python train.py --arch="vit" --crop_scale_min=0.5 --translate=0.06 --targets=["finding"] --hidden_act="relu" --inner_norm=false --moe="top_k" --pooling="class_token" --label_smoothing=0.05 --optimizer="adamw" --beta1=0.95
Rows from expert 4 of block 7, named by matrix and row number. Rows with one number belong to one neuron. Each number is 500 + 40 x the weight over its row's rms, rounded and kept within 0 to 999. All counts start at 0. Numbers have three digits each. After the name is the row's rms in percent of the matrix's.
# up: expert up (model.blocks.7.mlp.up, 16x128x256), inputs 104-155
# down: expert down (model.blocks.7.mlp.down, 16x256x128, transposed), outputs 104-155
up.100 125:512530512470483456466559492533532497551482536496543570494445426575435438486495543457497568532521618502495508462538504476449532383522459456498417511530480540
down.100 124:552489469433474459469553462464548482503456473502543400458500473507504533482525519531491578504488462491460469520525497460483491459544513396520533535554604503
up.101 061:510502497488444544510497477480494491478507500511503453485540484469519501447439498487448504505519465574546470565518525474515496523524527479530461461682508509
down.101 048:506512532483468507519511538509483528491496530528475522468483477517505574515530441559530459473524510500487583526436543600516514510453449453454569487559479525
up.102 125:554485454474435496439558476483473505484434474536536463525405458522566548495510513524559530536518549526501548499543477514532495462473437442478532502552514534
down.102 120:540511482507622516461482494430519514513457540451512456525514429498492476471601561475466525532505483543506468495453509400413525443471511534521507457471527491
up.103 101:551473507446409443448563471485480499520445452517554470495466467520531520462484503520560511486480544515463477519563510541563500452474485479493504530607510475
down.103 091:574539478512628496510503468498546513552497568520500472501546470531461428501554512498508532473540532520464485479425530429387579458483494494531448520465505512
up.104 060:520473521493403505484582465572520513515474451538517486461436499446536529479422515505539473509487506534550503518548514465505465412500480478564547511627508486
down.104 053:565528484439547441515461479462504449479481552479482462486503412487429507541459545565495504467593505499507469576488465450482468428527524478544523513493548551
up.105 055:457503511484431496425489498489521486527487522536448442467493497487519559440410548467432515550503525506505473500623533449524494503573454486497450507575512534
down.105 042:555526514537565514507514487506554477535524469525523511484524497491486484524540525491497514519551490505513531533509523521466560511498444491460532497617528514
up.106 064:507490550497463530486529515503513475511511417501493495420511510477498507526431512516486568581536520532513426499625578544531499475518512500554568525546508459
down.106 065:497492520458515547478508522480425504468454535545449473544527477461509524566562434497588589509544529481555488500470484493484487551480531540456552500511502502
up.107 050:498420635506506475483566462547517524504479439512466508484472467505530476484450500500512549513584514494517511533527496437507468462506526489508500501583537455
down.107 052:475513488500523446511541489447579496494481559485533494542513490516487538448501518495490530490518533440505495559461454486461484491436462513513543520515452495
up.108 039:490488519517422462517478516499504441570515522498484525442490472459538578455418539496455541526523512473492515500502492483480483467495494509555495474579531481
down.108 043:593603360482602616529521449552525526444536495504586511503532475556441511494540456493456516500500476529440517482549524445490498518465472457613473493481543498
up.109 036:472489568489475495452528513497486497519500541549499552433505509503528480492477588387487516560529487531444501517547443525521424488452498518488477575591559501
down.109 047:555502656537425518494535486512481507451493485609481481496549515505494558498508587584474475528485518477496493498504504506499485470476494484502464519532454534
up.110 085:519444499466427465437614441523513483505457428509522492461431507522526491491451481514543512519492577489504488539594539543544488459491508475504514530601525483
down.110 082:581503522454559499477547477497526498579478523549506465497515460478484472503491497523559537514550540495505489524460540421426589483468497475531442529520571538
up.111 118:482448554552488435496484466561491542536475447429450541494496556510512489509486491492498450443463560479522529500481522490528505497535556526485457533506472490
down.111 133:528521479431601476482543459489531390505464523501509440520474509496451429491511501475530566482534613452527465490509447480497492440487510507500462602480519478
up.112 095:486503484488442495355538483493494413469464464512461548491500474549543517477436544516517519533490561484464511495567575501545505459460443516471471466557503527
down.112 097:526439478476483508512510471534554526577510536542540462424581494544534492474570500545547510513533476493449530510510521496460624508499499436499475556548592507
up.113 122:529571428422477554449582435528473501455431493459524445500427531540520534495499485434540592510516579516517556462539528492525426486475445437492497486537507517
down.113 115:500482504503547523497511529428490482513503502490521510547539463538474494472641536547487523533497472506471446513440532493431559452476499527550514477500556516
up.114 088:549464530493413460432591498487506498524470466509517512449474476484508491495442519532515501490465543530451493567609556526549488449489474511499495520621492469
down.114 090:551434477473535449535447486460518502575516548521469513485511446487519492508536517510522540462535497495478517491469557465437582499534506482461467515500535543
up.115 100:509541528480493566450518523519504563482512528524553482469478438500539525503493617486501523460501492506498481510489507452463479513507422460518514413511507494
down.115 100:551527515487544593466515460508517522504507488489513501441555481493523473506548493511461513534507433541545474541431582476472501519450557533555513465477518474
up.116 088:495451539523492449544478497460522476465492505527497457487560487494547532447464551498414510501499449520518434556535442483466500527469542517511439496546593501
down.116 071:502505539477518457540483474514504514557503482485498454465499487481456508493486532513493480447475495495433452490535430498553460478549509500490473557534528459
up.117 125:490510484472463476372562501459500485514464456531494515513486447512548518473434551499505497516477584505470522519553528498554523473484441531451486481554524523
down.117 124:551484523512555516532483495496537501530471504518536435452602497473488456478566494479449533542501453580460486487462532455396577506509555506587482544481539472
up.118 151:461459548560521427512449514512466548517529448442453571511524543505492473538517513545501429434451518485499523506478539523551527515519577551457453511484491510
down.118 162:534500473469559484472536450516547393528426523511505431481482556500466400477510479473527572518547603496520509452523462460483500458502500491513430592505471472
up.119 036:467477488477454492524498506460500542499493538497465484422450497454460483444412498464447473467479500554457467537636494533555494516521463469501485485587493484
down.119 034:499476494479458573521553498505483608514527512502455462513467504488485478507496472525549542504556551642513477481468602446562489527538505492445496519420463533
up.120 100:511494503479436493416577467492482520506454465499561483486439455503554508469476555526554524492485559502506525537542495512530478453484462474488522513566521494
down.120 098:558536515470596538458508512466508506480480507511526464499531398485515490511575534497488542551526492557505463492405534427416563493477513526521512480446528517
up.121 142:527525475410477493501557531498530421480415527575520417515449515521437493518497439465539574561561543498509527462551455508487488491505454432509488493535485515
down.121 157:534449496486472501471517542428488449503495480521465485579518471506532501517536522613525524506474482499497468551471504515484537480487476536506550450533541532
up.122 128:489510468497431517435545481474453527471475495524575487480443489536558522463533508526545505465514523477457507489527502532491475515445444475460522467549548486
down.122 119:512541476503575563432508500425472485466508502462513531524569492529487450523585540516520500537528525542541460515394548478460522490444545557483531474419525470
up.123 114:520533476449447491379621504488486495510455482498544488513439459511514514474479524526550537502481588518484510505552506522534502443475464478477517516562503498
down.123 100:552489483502584519501470515440498531540513500499488443509567455497494464501570549512482539508506474537522481482393527423429556459489514520490488505449537507
up.124 088:511435556512457530491575455559573515510495459477510533456468469522498468477451514530479513481479532469521464534557522506482453447512549457597522522596510489
down.124 081:577496501455550468483502487458524458541503481518474500518503446512486458543498516538587549485547523431529476558484465525471542474516550488465412515513518569