{
  "horizontal_flip": true,
  "head_dim": 64,
  "width": 256,
  "eps": 1e-08
}
Rows from block 6 of a small image classifier, named by matrix and row number. Rows with one number belong to one neuron. Each number is 500 + 50 x the weight over its row's rms, rounded and kept within 0 to 999. All counts start at 0. Numbers have three digits each.
After each neuron's rows are labels from the 100 images, of 14976, where the neuron reaches its highest value: "strongest on" is what is common among them. Only what is clearly more common there than usual is listed. The data: capsule endoscopy frames (Kvasir-Capsule). In brackets: how many of the 100.
# fc1: MLP up (model.blocks.6.mlp.fc1.weight, 1536x256), inputs 43-85
# fc2: MLP down (model.blocks.6.mlp.fc2.weight, 256x1536, transposed), outputs 43-85

fc1.476:503532511474523566411575481561511519448569486482536570481476411626419484475541496466459527460429483407445481563475562494495531472
fc2.476:496430426534415483485492452442529558504449464541536431462566557453515504566454556505529485517584509468560478548497469583477504460
strongest on: finding: ileocecal valve (35)

fc1.633:481485541477392491488521414504505512450476439573523502516479519546512490551437438536516534491476558393551476554533452501505458421
fc2.633:459508531474561471529408456513433527492499535425487389553560483485428659481530547384450519595552426422498435503473462436543563498
strongest on: finding: blood fresh (69); finding: ileocecal valve (30)

fc1.508:472524522510467532630471390499529466421520460503507500575452527599513543523484472536645510410503573532494533546492442493534499555
fc2.508:562508537432548542506454503580428476501451549449403481490535511561469530486544461421460522596559438496486426508498428421476418485
strongest on: finding: blood fresh (70); finding: pylorus (27)

fc1.348:459568521479472513487429408498508484461544417486466479548430505580508538524440501534505522387534522448527533538418450466565527567
fc2.348:638596526466529491484462566544480465503412519544459515544501529512524486510465414519489466524486472598514522444568431459394433595
strongest on: finding: pylorus (52)

fc1.553:528580485435457490503464510447537474446469454547438583493403525487483484461460454588466512516504574464495521532434367440520446556
fc2.553:587540423462498457492549546479534449476572430481470613569527532614532485507485411567564431455533584613410537445532458502442542534
strongest on: finding: reduced mucosal view (33)

fc1.594:497577556438558514534448503540499434549615493453469462603489407619577522480501516423476501512531457456470424552439471414546523522
fc2.594:497509425466474498461428529499572462498511478540482529501558539509463536499400511588504431488525556484472540469464394507480484504
strongest on: finding: ileocecal valve (35)

fc1.438:477498441559397527477601469459517541531557426572563530473492429479525492532448540675464497473488642510487594506486545551494555496
fc2.438:582524589465590462555458514434532468495538412520538432612487455572499530411515489401530532491498494457415422584436453432481470487
strongest on: finding: ileocecal valve (33)

fc1.160:505512532522521469513563500450475446479448513572477476528418431461553445483441459529411537532429563494519543508494486528505446476
fc2.160:477427401564482444608435481467559556545523435515623498528590520502484550518507537581580424518563509537490535456502454566455522529
strongest on: finding: foreign body (41)

fc1.167:454491562475468390545493423479495472460493457513502481601445549524557420578519492537557582444551500459562522556527438474573535448
fc2.167:560449405529490490562527516621413543464451568522496563436558528433479523546533450464490500560457452557507557463615515489437500507
strongest on: finding: foreign body (34); finding: pylorus (33)

fc1.63:467514504551454544531469459508545410547557479475452475504477423568612496522475512548553493476521551487526536522519454537545480534
fc2.63:493569478543563533486479488568425415576481485523474455515447486499552586491517569468522581520484497567490494445574508459470543570
strongest on: finding: pylorus (58); finding: blood fresh (37)

fc1.675:521521520452362469577562501501518468426469513530427555487416617535556420522572443553647496473470536513554585570531467467491439546
fc2.675:429487473567562491583429552416487503575492547413504491469586517465472506449470563538497493525530492520474463363497461521508534454
strongest on: finding: pylorus (45)

fc1.607:512416553521522566520508428521515479518446539563499461579505460588590539578541501491487510437490474508603497470557556567463533523
fc2.607:443519400507413547453499488538429605484449494462477495408527543482428577555388581549444482552584526501535530512504526505552568529
strongest on: finding: pylorus (35); finding: blood fresh (29)

fc1.418:479466528456397436539502391495501541419464486573492497557480552504512416622463461508520571485528538428582463575558499501506505414
fc2.418:615498486509576577441488521575416488552520583502481473463539409440473570448561464417405536534467391458464446476517589523396499502
strongest on: finding: ileocecal valve (56); finding: blood fresh (27)

fc1.300:455526568443499481541405445537511454482490478474436474562510576563484563500406495474549473458507458419510417534463350425548471448
fc2.300:555497545451456507577499455478472541484485492411494511418515482506441512554473542494431446479615540474509527612438502515561485532
strongest on: finding: pylorus (47)

fc1.262:443530539516536452547555431568417478478491516563488511517378484456509460528559487500425621523445459492553527501548523424527574496
fc2.262:507489479637505437542511512536463525522567559508498508512484457416478524481523500503485540553449533478435532484508503546471528411
strongest on: finding: foreign body (45)

fc1.751:437550463520506550398529471396517449549520487516507456548487441478485505455452588509508562482436582475485364499501512499563517439
fc2.751:582618461402576531427468535548461440495477457505449521525445536475461537455454505474489543493465452477470516487464497410510423544
strongest on: finding: reduced mucosal view (42)

fc1.480:453503502508467492512476383452559498463491384618586481525449503523482542521440526534501515480530608486512401545492415491541516528
fc2.480:534449493527535540572425453512511452546392481472553453541545523550590466565498512493549469448557477592537460474612460532434484505
strongest on: finding: ileocecal valve (31); finding: foreign body (27)

fc1.157:415482558469485487464561369499492495498521439616574492528477483521495460534462526527384520436461544479533466566511516466567542514
fc2.157:578534524557512537400544569559418482530475587501426529406431452414485464422492457479350547584463500493473516470524550494509467526
strongest on: finding: ileocecal valve (68); finding: blood fresh (30)

fc1.5:430491587480439443525572417465511494473497465598472510519443489539513437566491534541478551473524598439556494550541464486553517430
fc2.5:537520560436594529503413528540418448534477534401431431526516475506492564414520471373478569561506393407507410505492479414542490463
strongest on: finding: blood fresh (76)

fc1.325:386439546533536533514586456596468521447604515446569513413455519497507475533634553459582563438450463502475485535532574444527602478
fc2.325:437538449452378472524488449468549473495454431607544587465497583546512429543440474568523499546510526522582517474532353492453453447
strongest on: finding: ileocecal valve (31)

fc1.297:413564439496517551483460493476480474494546472463450488488492493555495530464483570514445536494588509514478450488449462462640554606
fc2.297:558579465419516461471492586579488504458489521536500553507462525505461513514450414450477462510461493513449451495577427365506459523
strongest on: finding: reduced mucosal view (45); finding: ileocecal valve (33)

fc1.141:473521449556406504531520489458556504530572451503511513498525499540547569553460567637500472485597628489475549504485475536504579533
fc2.141:617549560517608494515468554497525423543540488487512486574486441529523560423589468411504542566459473475434461476461482500465508497
strongest on: finding: ileocecal valve (36)

fc1.457:483553536473517553507553503455452412497540510517453521476349434481487454441448496497420677462462498393459436544458532465591504418
fc2.457:587564458528504382544501586518488523485546488490530537583493456474465496472555434507475490541477537542419548493515498441445520515
strongest on: finding: reduced mucosal view (39); finding: ileocecal valve (37)

fc1.18:422497518483489530545433368429538500434534375506535485526486501581502520545422546503534516381600561450509449602480444492590578580
fc2.18:631488541501448521513530496570473527453379498536496504442449538441473472533524436481474443548487495490518447534567438438456403531
strongest on: finding: pylorus (60); finding: blood fresh (38)

fc1.293:446468557409498380496478445493476513413491439546481446554445544528472504523496526481508608519492504391504438561474422438563500436
fc2.293:515402445554446514514557460472501556497439549547549477470587519458498538604474519528465412492526521578540563488552544582410568567
strongest on: finding: foreign body (44)

fc1.722:481488523537482513414480484472539476556522471546480453514506472584610525513553517538525486528536581460542496504560509543516505499
fc2.722:499540503540538612435539474536410461537490554531444433445490442454565535484555519449454539498496433553511482512556572495505555603
strongest on: finding: pylorus (71)

fc1.524:314448509484530497562526441572487527479603522448560490452509493527525494548578580442556516485476469478456435521526531474567613447
fc2.524:451544453412443496541492445466555431518474469625552575490519524579493432524416424550505482490525546545539493476509372474467458522
strongest on: finding: ileocecal valve (33)

fc1.123:471526486519520576499504501516466430516558503459466506467434460531462539431492577451468585431511523486455420515456522516640522494
fc2.123:563572472454493438498484572525524515430467462560520573530451556496428488521481416521485471490478520497482497497544425396491462530
strongest on: finding: ileocecal valve (48)

fc1.398:478499419381506444429487543463499554505461553485466514438561580498440542494473548464473455581500448489475491468433427465530470547
fc2.398:554507499472504479489442490461524482539461408452477440584582567604542581577454575529529433461618540536501488554508431498430541522
strongest on: finding: reduced mucosal view (32)

fc1.452:456489452454381418513451472441512553541455454491469450485554555505515562594434593565549439541594558523589500510487373523542542549
fc2.452:507488520589531557524472514470497445564457455478537428541543546547558468504494548473514471417559540596488530540525562526460493508
strongest on: finding: reduced mucosal view (31)

fc1.430:497529547496495525483413470511583433489574426524489495541479412619549502466500498485559528461514489397497421523489417504532463459
fc2.430:464550405494483524462542525584415512516541542534506516462477505575454523507553468510504495541501494615475567459542528431490584679
strongest on: finding: pylorus (71)

fc1.569:460527541500479489518572484404427458511461448554425496513370478520524484474456512524466643482498586424516487573486527516641488467
fc2.569:550436455553526455523441502505459527584460541488542402553589503473500543536465527464480424562590488591476470511550524560444506499
strongest on: finding: ileocecal valve (39)

fc1.238:475540497519585561417472528500492430520583453498559501500453436568487441436542477473455521470509486478454455516473523427538499532
fc2.238:508544434496411494560487593490490513411514524389488593474510579477438576503452470532525475525527547479428563478505443452527508487
strongest on: finding: ileocecal valve (41)

fc1.98:485550567504514392562495504422487475517531509493483498550398447511571450473516473493454574540483527445490507513462434462557499462
fc2.98:523482447609483463572469488491591515520566492507575509521536438447508549488510535545545431513490588524436575452482457596430500498
strongest on: finding: foreign body (39)

fc1.644:454554473495451515526479481410505492479486382517519507510417453552468465464452503535447567435562572482487473572467489489599487544
fc2.644:640530409466524474486412503480568517471425457544606506591548511519495466521459413511518471499513436542521417445646445479389381489
strongest on: finding: ileocecal valve (38)

fc1.152:444508422480498500452467444442515460516442415545557467530518538524481575533469574501531507477546538543544469477510392508529530571
fc2.152:489495509503552537496450482523501396588503500457497394542547501543586507503520663459581480433549492535495471531517489519488553521
strongest on: finding: reduced mucosal view (30)

fc1.713:485453578432450472539511446455554511426469519557445504524499550509557341561509466511547504409473518477600509524490447494522487483
fc2.713:471492400522508499473433491512463495490390519449477507425545563502522543555528568462479446546600483566548481419576435479497516586
strongest on: finding: pylorus (30); finding: ulcer (28)

fc1.518:473491506557467543502531370517460531472489454568530475481451479446511506594436503539465564409471498390555471526535547522551529411
fc2.518:562535514561536491444492587545461501527552543470497482436494443363468490404539458413508524589433452449430524463458509501474426463
strongest on: finding: ileocecal valve (73); finding: blood fresh (26)

fc1.603:451507446533446504568507419434566508501569407569584523541517432582479529500456528582518476444546606506444507530471482539508562500
fc2.603:623559536443575524544457555498499444504513536497476445559481434523475568413512456366486512553488470461445453513468451426482466555
strongest on: finding: ileocecal valve (45); finding: blood fresh (31)

fc1.308:453455474511411476520510438432491543475500432455525488521528503483512485595457514547577511460494483427517497584550523543513547425
fc2.308:521452543460599524562475527463454528482513507473567450547543442541474541455557446390461505558561475455422435559455507476495531470
strongest on: finding: ileocecal valve (70)

fc1.272:455495530468460483479526420509511563408493463515465522520458556589519516608456505494387490503549470422549518556492483486544547567
fc2.272:429595539446542557378513512516489502545512511571415517538473468512483575461442514465342583518443452459522528461467550454544497520
strongest on: finding: pylorus (43); finding: ileocecal valve (28); finding: blood fresh (26)

fc1.711:473602537457517429559408498479497422547518417524477439606438482556581489467464483486539561510511521476491459570462414360553506534
fc2.711:500466432547490438522499492533564507534572474519563549523549500508484540526514530589529416502562588521453570458494449559387570491
strongest on: finding: foreign body (26)

fc1.460:480525498486489532504488496470476485445543441503463537497427493562446578459446511497465591489537507387452426544434453475595506540
fc2.460:645496431483413444516476503499454545465355509513490476501524596462476483595476434498546469534520486571551467501611436458421416505
strongest on: finding: foreign body (25)

fc1.580:471537492422483436550458489465525448502526501528488476571502475556513550525482520492554521533542562509517439492492390465574510580
fc2.580:502482423619479470463491466524509496561486486496501468526537496468564498555463572576529452470527544583539511481562524609416546485
strongest on: finding: foreign body (25)

fc1.622:449509482486382503506551354430482504456461448601547508499439538477529474524456512570513538424462612501562504498544474522559526474
fc2.622:549561475465571537473473486552516452486559517536536463510527484520470486456592540382568520511480465461436459512508480439483470471
strongest on: finding: ileocecal valve (25)

fc1.387:479460505456492492517592453509464476489449564583456547492458494463546385532521434515474551530422491491599555449583547506517446433
fc2.387:454473438460471546532420404470480510566448483518473463491610500511507619572412591512540475520616522526549476532534466549533556515
strongest on: finding: pylorus (35)

fc1.231:463515528470470492511494422524467536441504455521452486535482537607532475579421455527404523431565475414538509538505484494552559600
fc2.231:477546501457532493416486462513459523541528470596453520578513471545511526540472497523386573510558455531575516487525605476457548561
strongest on: finding: pylorus (59); finding: blood fresh (34)

fc1.706:468549532388496462485435476492505487467540420491439493576433514644481513492447498484457566481561505347489401608461390400593505461
fc2.706:586518433510483514428532491548467495503504451571508511510533543539489523518510475548514450431496505597476611489549533492384523629
strongest on: finding: pylorus (36)

fc1.714:508491515549414482559557496469534586421490458532555530487462461467526499520435449594504511501469593405490567571517527530492484429
fc2.714:500511554524576504540396500443501468521491429442510375628527494547494650453523578410533549510513473450468409532449400465551525470
strongest on: finding: ileocecal valve (30)

fc1.369:449503512502410520567525408496552464471492517533435506525458538528587392497509504510558521428464562501558512519532507509540485476
fc2.369:514521452444532434584403488429486442533462543439469449576550517520521520461503542431585514524550454530499434413558409405515491502
strongest on: finding: pylorus (51); finding: blood fresh (46)

fc1.727:317443517467520461477464391522505499489539449525594500551514497586508470542494533489506539478512448445529405537541504482552577429
fc2.727:451542502504397536556535469502459495493446457540556572446427515511472382485432425564427497449522490564531565499493502527478433578
strongest on: finding: ileocecal valve (49)

fc1.610:475501576519483548494489428523536453564538448490461454528500417579567505496439489503497502470541506435511496550494499534519478483
fc2.610:550543516493568574418457503575392467516513533473467420462495490461477544458531508413500561525469409476474451513501491445478473502
strongest on: finding: pylorus (60); finding: blood fresh (36)

fc1.261:478526578493532424526545466502468439479528493574528541540340460506503384470574472509456637491478493467526509509497493431557511467
fc2.261:557500505620508435594538509544496483524563566497508504523473437440535506479601496490537520562451545575447585466528521540469523484
strongest on: finding: foreign body (38); finding: pylorus (27)

fc1.435:429478471525494544505522366467540455482470424658579463505494483479500487568471516550478495421511587524538571543491486516536513529
fc2.435:512399597589490563515528443643437458531448554459453436438478532456539465552550484452444536513549502454569519507554561610487521444
strongest on: finding: reduced mucosal view (30)

fc1.397:449520549472502492533579418552485413461535529558457568505364516467516385554556516482527621483439488434564505500526529455569531441
fc2.397:490436455553509474536425439549451480553474521495510435506557513495522541516564600462532529537586440572522464486582468525512529491
strongest on: finding: foreign body (33); finding: pylorus (29)

fc1.312:456486485531537470487539403523477451523482529627539479541475467460503471543532545492494565465509542523540498462534481476539521493
fc2.312:544428412565550527583458475571474471564462596430485454478570471469551573557528562421529452563525447561538487433578513577480525501
strongest on: finding: foreign body (44); finding: pylorus (29)

fc1.467:463466506432470482495494449410483567441531460504403503548491514640432530584375499518422517477572465438532470533444458513543547570
fc2.467:509543490515473489375542549510417492518507475557431609492447516532476483509505461590370560544555505526541607460498579533487551624
strongest on: finding: pylorus (38)

fc1.242:470501567472486455519560463525535484447555468549464563523336514560459472515535519514447593464478620409509537546427447462589482417
fc2.242:605452448530459566592487512547536548442464546464567472398563479476466485518529438436504374498509507575484553521528491522411423581
strongest on: finding: foreign body (40)

fc1.581:484495471533463470558515500478534534497602387497551570544500414562494503505460496591490500459514588401456549554443491524509541442
fc2.581:601539531436600448510430568444520493502535420450521451595528478563503566422552498416537502561535434471437438509432422425469514518
strongest on: finding: ileocecal valve (43)

fc1.196:472540516486497504516499418523574431466602406561549553530433443597551459502537507529597541456456557430484471498465443494524497458
fc2.196:618608474484535499508491554532472512470568492497500533525392458575472497392488433453465502526517468526398514500452409432531472637
strongest on: finding: pylorus (46); finding: blood fresh (42)

fc1.535:492461573490462430534491408459535530519472477542489472586507452592613443600557483509506492524518497508607450558556480518476520491
fc2.535:429529440584525565433488493558417510544511568436453450397535427427455603512464635533470464581534472541503531427532534507566624601
strongest on: finding: pylorus (43)

fc1.12:462539475535412546393598415557490492470483540561429548380394575439527579563526560522533557505437575462581546442586513499531514530
fc2.12:477517464536492601588468425526500483471479472608556488509465362456505463452404504505450532487489548497502447513593471481506418546
strongest on: finding: pylorus (32)

fc1.703:468546515474434515489433465515493542453521400464461508535439548572460519529453507586513550423567511459528520565448448448561553581
fc2.703:615576494521529449471440526476477456551434430540471496569559492524479580470394460508467529572492531597424436458471423422377448552
strongest on: finding: pylorus (46); finding: foreign body (27)

fc1.282:468562508424504423502480500490558445516553541497391539528441528616530510468529516503516533551494588457470511487439396478592487512
fc2.282:503435404543512489469456448488540499492506429480555493510583486520452543568479575559559466463559519575473461480512465504469519486
strongest on: finding: reduced mucosal view (28)

fc1.645:439548489413502414463465481486544457478557434512482538519439539629461573480501538509544520501508576485484471501486389415599513561
fc2.645:522450375531454518497503476551489541458461456536565513475536545507413526532502501553513454440534518597478540481543485501411500548
strongest on: finding: reduced mucosal view (38); finding: ileocecal valve (37)

fc1.653:495494514463481455494460466503490556441483366554551528556461501578499475565465475549392484456587500467547555536492467472506528556
fc2.653:537501520569472515438566540413497452536591537529450489525493531477574519499509539487556591491445554479466571488485581506570573460
strongest on: finding: pylorus (58); finding: blood fresh (28)

fc1.705:432489486416365466519536441482532536350568491505505534467474553548482418548541515528558522472491482458539541529473428460584508517
fc2.705:413477488526513482504485519487487469449447547489539420535541525521512454537576547402536457501520460529485376535635464460517547586
strongest on: finding: ileocecal valve (25)

fc1.331:366559503482485495519548446492452529439553494505438526490456500585495500552514552519495581492583537476505470566560470424659609561
fc2.331:537573494513555451479526503569476463529563428576566531558484476541523525477547437473528514510451534479482492492591497448426528423
strongest on: finding: ileocecal valve (63); finding: blood fresh (28)

fc1.640:493452521459496444509440476469493574454509399501510473602532485653514537601481488534436458436610470534535501560499482465495586575
fc2.640:484469518480413482370585567425424495550544462545463529494474555552507459512477450551479632559494524504478537510460608487545525454
strongest on: finding: pylorus (45); finding: blood fresh (32)

fc1.265:532533595474516469535554497475452531437451462565492509542395532512539562477508429458478600524416510404501478599525505436478484451
fc2.265:428474385543449466546416410449561433559458550511481455530610533495516499578485603553574457532591501556584503444508458587528522507
strongest on: finding: foreign body (36); finding: pylorus (26)

fc1.600:434540510506462548452500370580459490438542372523514502494444503546457553510450516565488566389502536443506498530511484458570559529
fc2.600:681559497584515578522440503495587518442452500518515501484503499442519498484459473498495510496520481475455430474554437466383388480
strongest on: finding: pylorus (47); finding: blood fresh (35)

fc1.281:428480513518428561471502444432540515511436437628579486540476501535567435580504509529536535394481513479580502527617495470558535494
fc2.281:452589463493500454483455483573501497558579493416424502509493480534505593478411598524510470589533554490459508496456433461556521487
strongest on: finding: pylorus (38); finding: blood fresh (32)

fc1.536:428467562500506532524510342491444463484537449466445473491448495552520509547506562497506571417571502476528452612460493505627599531
fc2.536:573517562540486478515515523556465546470438493471497500451474506451474527531496480493454399534516533521480445528539442443486474574
strongest on: finding: pylorus (60); finding: blood fresh (36)

fc1.229:484528505472437512516500454487464572429510407498459519547443560612423537559453493539442517446592507472493469588423468463523584574
fc2.229:488527522496544490440482501530484460530491587577438507581496478519501490501499487470407548511500486511545527462576536455517540540
strongest on: finding: pylorus (56)

fc1.345:532466524427543485486421506421581431504517451495505443513515515571550471441434488431546457478478496441451433527416393476538413478
fc2.345:535487368535452507477530474548472548463464456561573519493544523506413543558542526573457435453536519596512595476556506521388555616
strongest on: finding: reduced mucosal view (33)

fc1.766:521442589482454458460537502541524496509474539557429497484474535520623444552534455499511509571435493432571551485594474506465466462
fc2.766:465451416504471565483486435529437527521391591501489480414564492449454535593500579515443446553580458588617500425566561497530585643
strongest on: finding: pylorus (42)

fc1.432:460529512509447539456476439486566456499523436570534482485458525530567541529476530502526572509491543403601411508505375482593508462
fc2.432:620556437476470489485574523517381507507511534573452506547500528579451497522546362523512499507550545613519604484497596499496582558
strongest on: finding: blood fresh (56); finding: pylorus (44)

fc1.656:457492500408484394491439473493568417498541390470459487583512522639566502517478539532569455476583567457501452540459353488552535485
fc2.656:596408456549544548453498484469554532502475559511541462415554501416466559525531540451519461464481459516485518482483499550417452563
strongest on: finding: pylorus (63); finding: blood fresh (34)

fc1.739:458481558470460480500547468508472517386519463581523533490355531519509412495512449499495607501448530418514537558522513430580486493
fc2.739:569519492550505442493475482512424398491481522537465449580485490486537446500623497512575603472514504550502486544545511446431539482
strongest on: finding: pylorus (35); finding: foreign body (26)

fc1.391:502571469437500469440511513442568499462524493587513547539446540558505476426486436524529530559446517469471510460485365410514409532
fc2.391:549533451486509439493506512475477551499489418482466519581573490495421651560462515563451455544534519537495483437501488475499606552
strongest on: finding: ileocecal valve (33)

fc1.620:506512598474472508497454426464517495450558381500514469511462518616505495532463455528488524374574499486491502582454485456560541548
fc2.620:443513436419517408552453482542498514461485598503461500552569486485415489495488535374549469572523439446525434486543439462532503496
strongest on: finding: pylorus (64); finding: blood fresh (29)

fc1.692:412526563525486537513493432574556404510518442490415463545455455563572502496507531494577582445461552440529456544527466485567534482
fc2.692:317455495547488522532461417465454568419484519513552493477468475490461493552496556571446549426522524515535443493539567526623577501
strongest on: finding: pylorus (51); finding: blood fresh (49)

fc1.103:478548547480466472555512454476455555369487388547496499586433538534438547568485455522534619417525492478504483588486461424502549533
fc2.103:513591492542545505451494590546433430580507578449383505502508478443524532429535476461488533554421529535451552399503508455517491533
strongest on: finding: pylorus (46); finding: blood fresh (35)

fc1.556:462527526469493476476563464489468446505526527581449538472401477490527407530606518530479580504443493473599513483539481467579530469
fc2.556:523521418613477485615514573539487540472504586432480525448477504404521518467536506502526495602487531525435601418527486533509460515
strongest on: finding: pylorus (53)

fc1.687:506542524474486521444518490454506549439481412552466514536441561617504523537400473570409522447544496399529484521516459490515469577
fc2.687:457494438455476464402519527493434511581513598536407521521512523521431505551461566500392550588590501540537530458470602516529576543
strongest on: finding: pylorus (56)

fc1.14:472483425443508435457477494449496536512459516517515482468533554499461520510484546491468468561537460517538492468473419463510475549
fc2.14:561473489441513475519447519433542464569476448448486455600604555598540565559417549511516418472607526535474490538491452524394530503
strongest on: finding: reduced mucosal view (32)

fc1.352:498495505465495440457459462466466578487503428557516496575514485618493534574502489553386479487617482479553530512521513495489569597
fc2.352:557434559496406500433586524383470485531546499550473477481500546546560472559491485513555600518480517514515534536498598509547556491
strongest on: finding: pylorus (49); finding: blood fresh (35)

fc1.729:428504517439408433554504428459445517438445490543475502516476529547510517559483546537543550517525582482627470516520427464631564515
fc2.729:519479480600468503521507472536478508541425505474497471504499540445576519588464533539526482494514567572554547507582514572445541499
strongest on: finding: foreign body (45)

fc1.189:364483542460539469545518439560516536477624515465555487500489465573530486523593541429560508523493457459460446522520500424543610481
fc2.189:444523431460430519512477417509537457532461459632566544490496522540518398517416460578519504471500526555589528471535425539455439480
strongest on: finding: ileocecal valve (32)